{
  "norm": "layernorm",
  "init": "lecun_normal",
  "optimizer": "normuon",
  "orthogonalizer": "newton_schulz_5"
}
Rows from block 4 of a small image classifier, named by matrix and row number. Rows with one number belong to one neuron. Each number is 500 + 25 x the weight over its row's rms, rounded and kept within 0 to 999. All counts start at 0. Numbers have three digits each.
Before each neuron's rows are labels from the 100 images, of 14976, where the neuron reaches its highest value: "top examples" is what is common among them. Only what is clearly more common there than usual is listed. The data: retinal OCT scans (Kermany 2017). In brackets: how many of the 100.
# fc1: MLP up (model.blocks.4.mlp.fc1.weight, 1152x192), inputs 96-191
# fc2: MLP down (model.blocks.4.mlp.fc2.weight, 192x1152, transposed), outputs 96-191

top examples: finding: normal (82)
fc1.21:547508501457538533520469476501517508477515442510511516483509506539507490502433543522501528478517492509514520521483502511485540497463455509486514503458503496498533536490489500493488481513506544480508484506515520486515517506507543474498533483480485541507521501540487499538501543456458502492
fc2.21:547494487501444514477547496473495495512495532486472532478506517508508506509550462437524479509512488487469489497503492489541464522522510482515499509544553465468512492510487516536530513496507488499505507526487477467522470456511438484481466531491521477500499559488533487436487457566497489501

top examples: finding: drusen (78)
fc1.396:490553502498520512481518522491542505528482520485531522468516459489519498479501468499547521463508466487495501426492526457542511559473525471474490527489536467513506464501521497506519547508510524524458532517514490478487536520510477481517529502539512512489516484532460511515490469520498464463
fc2.396:499515477522488519489431518508486500527462504492493507532492463514489464551476537507475473549541512466510486516490473481500503464544515517493484516485472506446473525516492511500525471480520499501503511454504517508493515492501481523512535503491478472474446467468563532441547508506488536494

top examples: finding: choroidal neovascularization (100)
fc1.456:502508512549575491519513530528529521513505520485518513485443495509554504501480477493465467469467557456508484516542520524523490519477494522473513450485535482496522477483500456519538507507538516504503511527488484524489484489568517495489504521481511496483514502495487462452512519518514529570
fc2.456:516459500490457470483474459488471507490449506454535482503564494512481507493529520520557484511504462496462509473487524467511503491498497465498446508526493522503447514481556503482489528477467501504530482474509456512522489511479503484533489458488503488479487523494482514563497513476529487475

top examples: finding: normal (100)
fc1.716:499479490526476494489517467507495463523508483495539536458525462488465457515514543465536506555483469525510505480506509481439494483548494486527455513482501543491499506547485449509508486466495500528488489515497485488501499467478460472473526481490486478457524495464495509501529504521506540521
fc2.716:504487529485508497452497530518489530525470542497409496500491533492541530499467482515508480486473529476508478511505526509542523523464525506495527533478510502492491499496495519498474476530467461468454492503516489479495507459497540513501526501523480526541467518515485507501474506502522501503

top examples: finding: diabetic macular edema (76)
fc1.250:503488501508509485490494534457475481529518516466501519516467482497526504529510483493500529460536568537498514445523480493508526529517482512530510441463483477526506456497494451492505519517513514519455501530484498515502489523509486485503525533524550523490474493512422551453488485528459503494
fc2.250:469483498485491517506509492516530509444517508485511472501518517515469477476482481535477513481470434502517537522484492502506471541449534471511464546532502516484485529492501526527471519456488507495528483430503522460476506511477525522514497468518492486500494511490529477528528503493534546519

top examples: finding: choroidal neovascularization (71)
fc1.348:501498559471541489523516522491518496498535471501486505479518514486453474504519503525509485491478483508462497496495511477474491487524499471536466506496545482458513552527490473505514483464515524495534514527458494488516507497490507488492522490548453520550487515530500505519500513474481471493
fc2.348:515519464519488465519483469466524504502507496458538534513486474494529544481488498473501481500512508519469514553541504487516489506488489499457512500497475535527514467534475458509497534482466526522455524478503470510488531526545438478529488503459516499499513478498490566465494477530468529481

top examples: finding: normal (91)
fc1.459:507502511502507481509456514489451496518488534485464513502474493487522495541528538492507518489464470494466495491525499529531482505480529525502526531469532483501523463474511503518503507538501507523503463507529483493532474508523466534492469463458476546532546515454462505529526527538523512483
fc2.459:468488484507455531480515482509518513487469458531484483549549496502465538477503490551491500454493466482549486479507528474467503525495517473482478508465515523520498498448476506486493504504505496508521529456475516480490494505517529528517534507563509481485454503543524473488500497498485488542

top examples: finding: diabetic macular edema (72)
fc1.1:530489495491488478467457491503492510543509537509461499554504523513499514502508487495508524519484434536529525493485532489495514498493491529459475504449529503517489473452480533553505494484515527543538452484485491488512500517494558507514501447468470552488474509472474451459478593469464485493
fc2.1:463521504477474512551502484492477481471519493499516508475512488508537515504519506509483486459559497457473461485511470453538502454493524473511483490503472482538515507510511467500480533504456479476439515462512463518477526502484449535512509504507536442520522511527510493547506469558506509500

top examples: finding: diabetic macular edema (95)
fc1.498:533478525474481489500506486491492481468496474502484497503520504496446523517480480511513548467518496522519516514466483498480467502494500498522494539500541505514506506503503420472493556490511476522536517483463466496487521509506488493450487518497502539469490588501516484490535480482464491493
fc2.498:497511453489527479511478502493530530524487464476468481504485483525505517504486479502526476482530525464475433507484481499480486490498507491463512483545480520476472475509487540522508523535502520463477513554545532503542498496483506496493533441520540490503544498476515550492480529528531534510

top examples: finding: normal (81)
fc1.84:475544531481461518512466479474486524514471484510467507511511521475536498488494508475461499466454527487494521510482522470535474476516484518485466545510528519481529507514503576512511505526522463495509486486473505469493513479541475472511515465482456523531509508534522547485486475544471521492
fc2.84:473506498518494516494511474441537490441524513477491510503468474473492512487496497542493514531514534496532446503545494544485491508482496464482552490504512504514468493436523495488506507508458537515510509508490511473520450514465525519478494506499563499514482445477475440528459536491527500520

top examples: finding: normal (98)
fc1.683:508484501482485529492511501544485494497527487488453508503520474480487474506487522479509516486514508496484515486539418491453533557510488493520522508524478483496495473496460492490519502493471468497484492468518493469534522486499483527500521482483478486481509480544502549468531515493484549519
fc2.683:514501499508497462489477520506502491494501507496548510518467522512503511467467505499517495503475479504525455513517570532552476469478482490503491501467483497506493509473495506516525494513495504520539478495513502533520493480465536497472524523516514534536495539490501509523487491536455430507

top examples: finding: normal (87)
fc1.353:496503497510547516518495529487524516488491451544526495518556533508513480510527471528504515492557494459535506520521509515485506502523522513514503463508490492489530494514518479511498462497537505459523525548511479499514488495518557506500525515504512559513540482446504460442543504496552531536
fc2.353:547501494496500490503481457515507517517499521483484484476486466485482516491494507491510506501435485540492526487503508486542502526479507488484475527460500485501500500505467506524459514501494489520546510451500503537497511497535449485499495456502511468495493478541487513521479476542495506479

top examples: finding: choroidal neovascularization (63); finding: diabetic macular edema (31)
fc1.513:445492535518499520514481492498491483450510497469541496526529476526520478486498507524498576491474508470537479473518497515502515499494494517503529529502489463536507595536535514483508508513494493458493500503468513479485477488457525518500524498473504497504492504504507509533521478508477499481
fc2.513:510468502526459473463487512507469495512517516519475510508499495514481494534498453501489442485528489518504503524490488506475477506500520461534480518466509497454507445443486473536513490500520514549511490473554504505452508525514510494469526500487528469518498514526470558524492531511527510488

top examples: finding: normal (94)
fc1.440:517519508457519513463491480465541505500475470518504482501474516458477477495507543499504500501479506524526488512482487491433484511495487536517531515515507525534457482523503479507490502464462491456475503503458537536518525481523492547502530503563457454498467489513495470522459543530525527510
fc2.440:540497519547398511488477522522482518514517530513479496505472464484537523490514483508471501506488516511513546496486523513561484501521507471462508477499520483490499495502518479462488528478523461524503480514507486449492501465449493500442490476448507534472522507498496542490518480475512478494

top examples: finding: diabetic macular edema (93)
fc1.379:463465510463493528511483486513501491533527478528477503523508512526475496510500486492481492499449501491510465504481495497516549476480498439515488479490507493493492480485513474508502483500486468499520451508474497500485500478497460516496491524489517511474547615505501466511541492473500522484
fc2.379:496523491482508466472487538497501531460511548442522476503472466480479443487504502504492536520500518469505513514529464497508452534514501496524513482507534553504477516526473489480519508515518489479537520504499533511497503513500488486520510448488529469504441512484494497460492546557518473502

top examples: finding: diabetic macular edema (39)
fc1.598:479531482468460513474518516506528493503489529493531533556491490548531484527499493528488552507515526526519484508567476481470499505518498508533457567525502537518469560463538506504450484533451479486509543529516501500507527499492480485477486518490458482509485485508493526515515495506484528483
fc2.598:501475468521538490514496544505490510519510479534462478461511519501526535506489477489530473518503508469472512510418517520549492555516498474515515474493488472521524485532466506485534490513517520490515453507478514496508453525486535531523531467532525521489513515502497446484435498462499529495

top examples: finding: drusen (77)
fc1.467:493547493483498527481445494485479500499503473510465505495526455506479473516521452529487499473552477502487520484560514488478551523469491524524493467488500490468512484525523517497533522504512499479477491505538495511471457519449472519506542513522498530500512503472487490488510488540552528512
fc2.467:501456465504478494492475494543477505516470512442463483476502518492530541486503484468506496558490518507457488500456468528524487469504489493532537514503514508514483505465507497485495474525478517483522497497475512482488524496526514521517447504485465476524481494507502517456472480553510494516

top examples: finding: diabetic macular edema (93)
fc1.632:486501481514527477471493529508495543507536493496451496473541501490463474508503529474469561526501505491505553472524528480499532535488494479504474526495493497507473527484500506514507536486529521512473479481502464495493529484475532479496481476438508557453503549494494466504519505495513507490
fc2.632:506495523472474501516516469462464426512491524502513504518505494497512510508459466491498482478475491489494472508498483498497461460499510500518517475565478519499461473504473499478499507516495520479512557503534517514523483493524476493495506512521470493512515491497484501485518503482458494484

top examples: finding: choroidal neovascularization (76)
fc1.719:528515554508512512533475498471497532484484486485480513503525519528525511544482510522488493526482521489504543520460516490517509500501472532478490531464553437523484408495527529492559507457520501508453494501455524514520536519528495473528523541513478466428502498488467480522505538506507503502
fc2.719:508539477465511471507480543530502513499488548513521485527497520507500487524556493493496530458475471497476472442538473505502496517492536472487513483539514496513490541464501464523459518516456486488525519473515496513499458514491503499473508473520549508548441509503473490469508516451516528465

top examples: finding: choroidal neovascularization (68)
fc1.629:504525479545520471498499504492498523490497467506501526503530484498521507500512490511536519504465459456506479497482501483465486446550430496470530470512491484524484496497488521489529464469523449506520522496534486483513501494503464506498542462441457524492499482470522449501480521479465514508
fc2.629:534538509493502501494487535521517483531480510475460478470497474544518447463480529462480450473532494523512466451511508489498515490479522548543493522495519509487498521478522496485464534536514529473502483488498510506502499497488504453494480519528519454462494478541467546523525464553474503535

top examples: finding: diabetic macular edema (99)
fc1.663:505503542512472486496447517575513533474535544511496485502500532491527506538474474516502469509515538514506505492475470503518511519519520506552551504515492511510500515501503523496471520521512472501509509511504472488516533500472503480472525501489503537502528524474502480539526500485495496513
fc2.663:502467486508505507511551521515495438568509471479485519499531525477491485509567474480506509496508470511532472508524505493507488495481479517492475499524450466493516462512477495486503538488519547533532502472506532501528489512536484518527531494521507488473485467459543521494453510516515555487

top examples: finding: drusen (44)
fc1.752:507493495498506511471509487516475445474512511489416517439471481513565487510481509493526457501542485484521498472509488473511426478482497489505515482479523493501503532511472479487496544485507482490503513512517483481457529507507496487520492512519502531527504498474554509489539471488499521475
fc2.752:491459511503505483503487521502492482461465494480554484502494501489450499488524526541466503503496503527510469503470495542503531490497531503476508553521481518512483496511563520509523534499499513483525458510528519510541476497485504548512536473545489482465498524512496491484504485545483500513

top examples: finding: diabetic macular edema (83)
fc1.179:496540517462520531500498532461547497502497494496480497496511495520469515485513455512486481530492477502523537471508500483473490487524509520508450496546486493480521506482488483481475484541497515523497486485470500502522517522509500503507531450499493495534497435522510493523548449488499480480
fc2.179:496494471544489486533480541479483503464476503538507490489474448492514529537502514507511510519530533523491478482486482510496467508521494476552530485497464508527527477495499489505490476500521500471508470472519509486469450525517459523491505520497472504470539504515490539466500521505483505490

top examples: finding: drusen (88)
fc1.207:503532467494517474513521495554538484481490529493478515472544504502517515480498490495512576485478521505524492465516470482487538496442509493500511495477497465493525490509487482523534520491489469526498503484499537510473496544495490463523484532500503539482452509480507488458512472530514525513
fc2.207:501497480526491544475477492479479500516441489524517479467477482523503461486512491520480512493495455494509516505442513509530465480520515488524498543518495461531455502506535485536497477499492542525472496469541501480509508498475507534496519499548508461511550523446486488482481480519494510510

top examples: finding: normal (97)
fc1.763:464497480501511481449511520526522492525498500477480486536521483500487521535468490493483552483502475523545507486500512483466529515496551571487526504488462522472507526459516495484519494496518526503499475521465515519488481459538479471505483463498517492501487500540535471484509502481480502564
fc2.763:546489524510491500540499492475513485463504469533488506482475518479532516519518489519531500501518478495498480522463501496555466543488486533522510503478515491512525512523454494484504497460535485495500528512529488466515509509460514516489520529489484521492512513444489476518483481542535488481

top examples: finding: drusen (60)
fc1.676:489504451503512477509458527484499504478509475467481470470522503479491514477537473505518486474466480503482475496438503521503518509477518498461496491507424511481513460488492469454454489479511494495488471492529481441482492514482456502455504491478480513480542488501491513444467403500517500477
fc2.676:468506492509477496489443429470459492513544484513515527503505488470519491477463508518502538494511491488470517446520552483491485465511506493499493495495504494540512555493498500521520526506528503520498504478542496501482490514540488522579464511515459485485482442497541521494519511519503498511

top examples: finding: choroidal neovascularization (100)
fc1.425:534513552508529513504463481514483485495482521512505532513519459556523527519511537508481466532512527490482555501485467493515511499499473497516516530515532486513476490499506503511489508517532548482487506504500520526509525499531497518464521519487513459509478511552501504505504504445526520524
fc2.425:546513508525537459496513556532548533508528511487513514476463497479463471479531468495498526487514479511460479460539543524509491541520494486436462518517503513483497515508501489485557489480482462518501501503495493521478451487479505511513515466538509533498496515528519502435484486519490504498

top examples: finding: normal (97)
fc1.5:548499499501500477539502514471545508513503507458544506505450499478474462488497577469507515486468452510507547517494524518479495506503500546535506516486546534482524511499499469515498504494509519516466494501572520488506533499496513534504496528519506494495523521499461539462503532495527445508
fc2.5:470499503471478533457545474493529508488507490553478518472528478493492500479553497507461468448487512497479468497492490473496521482511489505473494449532499452499517511537473556516530506514493510480516492441470491531533484476514496482489536508505483534514483484505505521494487515520519503540

top examples: finding: normal (97)
fc1.55:491551529442446493500512499518484501500494517488492513476497536492505473504436508516464514480516504485513475579550474539506504514473523447502538520505561507510544488478521518477478515561519471477499489443568480528516536530495549473453478480487535563510539482478492507510485509501534507518
fc2.55:498458501509503498517470499525487472549483466495498502546476469479495528501549507492535486512508462455455556439472525484499502461516501530523469535457466510504478500500522495531557487490486525545522518486474550479488472516522510521529457535486483459534499496526462510500518523471503436466

top examples: finding: choroidal neovascularization (100)
fc1.751:517504541508496505510456489520509467514530492518540522475501536497485500503505543503490465531479497463538489455469479524500459555507479524514531559464501503543480501525486502537505513514529460502500483532506471545436491523554534494472523528506497502487475506488536495502517507543512510526
fc2.751:485512474465526476520514531474516501488476499459497494512495522499501519485533477505474480513482498506500510507540517503503535523532451461482515472514508437486499491470539507535518508484533482513512518474479482512480498482465489501516515544494489510487492562499512533544494512499502539523

top examples: finding: choroidal neovascularization (95)
fc1.152:518456504462498499528490530439527481442521476469494481523463503495460484506531526492499500486473519519484518472475499547488501476538448522466514510497495451498483506516476483478487513488510449540498456536527483479483516516473481444473499508492553499468531499459502531496520508519437501470
fc2.152:458538470520511475448520500541486507559531479489476498515518550514494536436497475507478493508488480471550502499536526449500527544469505465494502486513496541535515492516499487497525466508530541447492504507493530512508456478523545498489492479491496483512512470502493508516485493532509487536

top examples: finding: normal (91)
fc1.187:496541534516461498502545462511516511512495526481490523445472513515516464465486507512494504475484498529462505527490503506532497518494495542519497519498508509535485482539486502493484524495488476504508456534513502507499486516489466524508495503484573523504497510470457523446472545513510483503
fc2.187:528473528531494494482487533525475487509510512522490473547538491449491520517538475474492504469520476442526493493522504520471506482520512509484500525471494525462501524453522482496462504512494504494503497493464483489494514465519526508519497497502458503514517496493535538538508506502449484511

top examples: finding: drusen (97)
fc1.383:534458465512500481483484518511550509478474513475480463539496451473517484495545567511463529487473498524516507453471470489472472478469494490484489478461508519486486472479461472493487522522471503505460488494492550488474505502471505518494460503498536476499510481514552505455529507577462500504
fc2.383:451563489453501507485462513487451506551536474516548514446526543511475482509472455498492456498470498489505474541493546478502485489554488492495508468536511525510512512505513466518483474516516489498513481508512438480505475478515494482514533496526507505474509525545455491485514486468513510530

top examples: finding: normal (78)
fc1.617:483489517542498462515494472536529486497488495484519500510454478494498492525483515488506513479505488484496534493496532500501477461544523495504517512488510503512537488502471434465467531472492472484511475465541491575536484475523517499510501467547482554509462508479523478527490516521514512524
fc2.617:483539498491458537489508474499495491485493495504487477476533530535515510513518503501484515461497500500516476471482471508520517478492499492479500489476482492516448547539491544549490494529476515506458479508480515452483526505452511504507508561486521502461509488466513506486506491487484473553

top examples: finding: diabetic macular edema (41); finding: drusen (29)
fc1.160:508495494501522500515481522503526489513517520514532429481499495496491488479490527508498504491515464505469522531505530481524495524482462473501492494509465479544521478549471504497486508495483522460487542470511530472508502502511499497499534508500470486542519518529497458543520484564539440494
fc2.160:489505530463475506470476475485481530539480481513471575536534498511486495512509484491475511457449486486541476492464487495463516487544565506481518507479522501515483480473536488544533487513529454502504488541496483524545554506498477516490511473510514499492475546492472495530484460460500518524

top examples: finding: diabetic macular edema (90)
fc1.389:478506482464509464466492490482529444494522548496510502492526398537508479499453520510466512476513502485507462540570491505460516515516522514548503516511475519489493482494501488484488463498492456499548539493519484521489474459500479481497495491491492473501564566499500499494508520528503489490
fc2.389:505462533516489484539469520527447569471499493490491487502501529500518483482508517473531505506484486522518508461450477503503495480496492461516476476497527504512527526495485493515523515512490488545449536483470519455490527552494514522471452512488519534507493507549557519516496454459472503514

top examples: finding: drusen (78)
fc1.248:470560533464515538475499483506504451499504511482496506459505479513474517491476513503515502473484520498456510463465491505514492526455498469531517469494481500453532479484504480493499511465507477531468528467509475463516471487437482509489503513527527536522443483513481542499543498512476494492
fc2.248:494454475565481519524514512485522531479484531496507498494484527488541496550505494515474490488508501515523461518525539525479465485513555493499512489489486507527531520486513472525501471535487510487503478534497525462502508511535492521461465473465473474458505499524545494480495502526539490479

top examples: finding: choroidal neovascularization (100)
fc1.677:481499488501491456489529536501465486503485510519506481470501492523462504504498492530517512507512491499481526474531476541463548419446522527516478481524477504518546571542486551511468478488515479483494526487510491505487492521521512501466526534521471477571474503501526519553501483487472491479
fc2.677:497448531521483520567470477486546510476495464515468521507502495545532495484517466504475513509512516526464502499479512474504479519524486507492511513468504503503519501479526471484535472501505518538481515512475501511508499512529479495473489482477487509433508496526465536454508489510526515489

top examples: finding: drusen (79)
fc1.172:476518522510536512456500512485521483514496536519487532520518500575558467509436509482508469512532517482488468505439501470513484493493507497517492527490513500511538496478514479478507460491495472493457508507486516458472476520511473482515502542517498538498487485528477500479492475450454500511
fc2.172:529516486456505499504487504504510512525485511523536513466486495485507497449522510546490565480460445504543546478462510546522490474494516516526480477503536514514489503524510466468505535487468524483515514452510472491503466501481442497466513477497526485497489496492457481497515524479463490493

top examples: finding: normal (96)
fc1.14:529590491509476474510496515480483492447493518483507479516476498495542470477531485538506522463529481495475510509536497517450487515483432482467478490521510476488522495485489466445502511520497452540538458517513495529473500488454474457493486501491457512491454500530489504474511541506537475521
fc2.14:492470526454507485457506491501502492499485446504488505527538474480452502509520514471478479486496504527495485489470488461525502496509534517516497491477524490523523522512467523515495458501508512517469502513452510487472485516551505498505522522537560483496542468489555473533558482523510481558

top examples: finding: choroidal neovascularization (69)
fc1.734:469484535502509519490508536489525490519532493479546502538538501488546502446497494502493571478494469503471495454497487499485484519485515494476535528472481509473521535504490467520477465508434470442555492501497455471513508493488521511468491546536530498478433498459490476470515536475513477506
fc2.734:513479496476472449509491482504493518513464512515460503490485466527476526552518525511477480481544520442548462532459510485467514465549532485510491475525516453537499483528482514519517516488530523499406489491470519549506481471500473518538490505452480473506528529515486524524501495528514528454

top examples: finding: choroidal neovascularization (65); finding: diabetic macular edema (32)
fc1.133:540506521502507490530505492496493526502518509467478528491508567507481503505523502489503448534521524477537491531521461478495531482512491517481520516469488543489516466532533457483479544493535471502504510493505496465534500522492517494535493556499536539472509507513473511504524495488488541523
fc2.133:485511494492469518492549544511538460481512506452539476502486461512469482517511440555490505492544490496535507487488533533517471514516501473544509525513500477490503509443498533515506493520485494504497485513517500560486495495512533500508480443502479465528483483448534542511500480519483504518

top examples: finding: drusen (73)
fc1.334:516522503485490434458483512571534465480480527532500506464511500526509481461443492489493503525481516489538528515483470517523507507472509506523478553488521462545483496507499538521484493508514480505540520480522537521528486537511521521525467502518468515481470487579495528477517493540518498482
fc2.334:477504486495518535576533544500447497490514487485484479510501490508498518550513513526496524475505488502498464483527506530512468484500488481460496495470516479476482495508480396556493496513514504512483476552496478495510549477446497496452539511468557513487502512486487494515499482498456511532

top examples: finding: choroidal neovascularization (75)
fc1.99:525466545493464483488478512553447508482494502501501465557465488481506454516518448491506507476460525468488519511513522513490513495547537528504560496524541494510508462464487462536546515477530514513492526478488497506549509514526527497483475532495502487509499504525535523527486520486462494480
fc2.99:483506472512557525489556521485520502534463470502485522474525490480530567528474535507465508472498444501533500487514496482503518519462502480530461462505434477558476502488487519506457457521484484497458499480517435489505446508486517525504517492502546528440496476491502494476500518532497476520

top examples: finding: drusen (89)
fc1.649:483452487511527504486443516496494496487471550493463477451544514497524533517491507471479518529454473519499524473536513485475500503489503474511453521504494535524507524515516448508552500509468504501499487484487517513465482474451469512459520503477483532514522501508503486435481493485512486508
fc2.649:535472468496492509547498509522502466529508496516495511488515476512487501508457492515487487506575515496482432520481491541507483476477487474479544501499502429477478501452462531498522512513522461550493491507530453501468490501553520507478474492528500506514485507504503515543492470525489536517

top examples: finding: drusen (94)
fc1.551:518495491485496481471486462597519483525496517495495478486509490526500508494477483480490523503488477491474507443443543492509519466488518502514509481530562473518469481487527500483536506521489523516525501506524478437462465503475523492500530496537459520509513476494487479493480493522495511501
fc2.551:475477497464516531504455535484497519495475493543490481467513493529486511483486538525519532468474528489485544505473484504514485532464473501494500511514477476519478504470486525504488500482539464480508474494498495515444498487484478489508516550494505470483489486450523515432513465488466484537

top examples: finding: drusen (86)
fc1.227:599535521520532498475484513456506517536509519512493523486495491499524504506468481517493485481514507469513499484534510505505518495509517488504450506498548533482513518505561524483494452542489543500521482505509538485514488478504481501498533508494524522526499501514540524493518510500515502565
fc2.227:475506482553473533535525502534474479463518503472489506467511508514478534513542534514471499518525489528472495476456498481541528540463469508448546529522483486464516502477496435501494523478519502528462526482505461510515547509526509521522494498516475516496513474483469540502531471534504537483

top examples: finding: drusen (84)
fc1.526:499501534506527503492514510526506501483519528525490525520524497522449499495502489473495487504512521489492489444487459482537512486533544478506451532480525525472501552521497575444468493547502487511483509491489540515470507487536481510546510515462524508534497504526556489456499508507513499544
fc2.526:482512474526477517474482512499511486518489480530498500454469495488540494473518534534512477512495474501468496554499551537490486465459515491510539473536516504537496456474480405539522506473503524501503488502501440498520517478527489517490494508522491518456496494480462514508461498522474541518

top examples: finding: drusen (90)
fc1.511:505462517560529528504496510513491499450514487483523499463458497532479500501473498542465513479511487538481468479499540491559512504478491466525478507493482482496530497492512455506495470499465512523507492470536510469542469489457482535514538497518502548491506482481509487505491486512506497511
fc2.511:514504503429505527481515514448540500512533490508512501479527482508518523502480490495511503526479469445492489457456498543503482507505528523507509466501503533531502528491521504504533491491502514489481507501467485489486520523540480487474468518501466443512518444526503487435562521483503525525

top examples: finding: choroidal neovascularization (100)
fc1.697:469517494504492473495536504546525514477438507452463535489500473490483505526522512525482477480512528493490489528530513494483508491502493524504516470525508491492470522461500477539515513523533557494497468489525487459479494520461536505497513502563432506527465504515504471484466510479446535514
fc2.697:472528540509527485529522497438480495516502528486468482507504512494532501509461473529492484504473518504500526435455470516524498510489476507518525495494496487496528481473543525536473495487515470540512501545452558497510520531529488494479471510474570500477509475461496491522510537518510469503

top examples: finding: normal (84)
fc1.106:468461523512494509499507507505520487491514481486508423512470465460466503486492466535521502475517521560495520496496472518502479535473484506560492501483496497548500565482490500500489498536488441499505474507481520532541466527447441532481517507518463511466511506532470490532526503514554487523
fc2.106:503523439501468491500477510497516522546500469508459508445547541510499444517488536490474507505520484458516475491507544460524486538529512493492475518494499494479548495479491514491502493462489570473486476490493492451499569483520528526488522496489493503521467533514496484482493525522464520491

top examples: finding: choroidal neovascularization (81)
fc1.331:462511486473505453460456537487478514441491458459471498508510497499549524502487447448490496554493486483508512495503500531474473505492525502454470527460463515489487469509512498493522485459519507452496486491488468447506539491517519526484462501495502496509494491515477485484505470500485479467
fc2.331:471474523470552500535515461458525487529538510445514526467525515479497492560447536549505475504497514544509466457512531478505509471480481452518523495530545493468461517502497480506525526551523486519481474483511479472530484516488489543520547496540500470457536493484550479495466533475464482511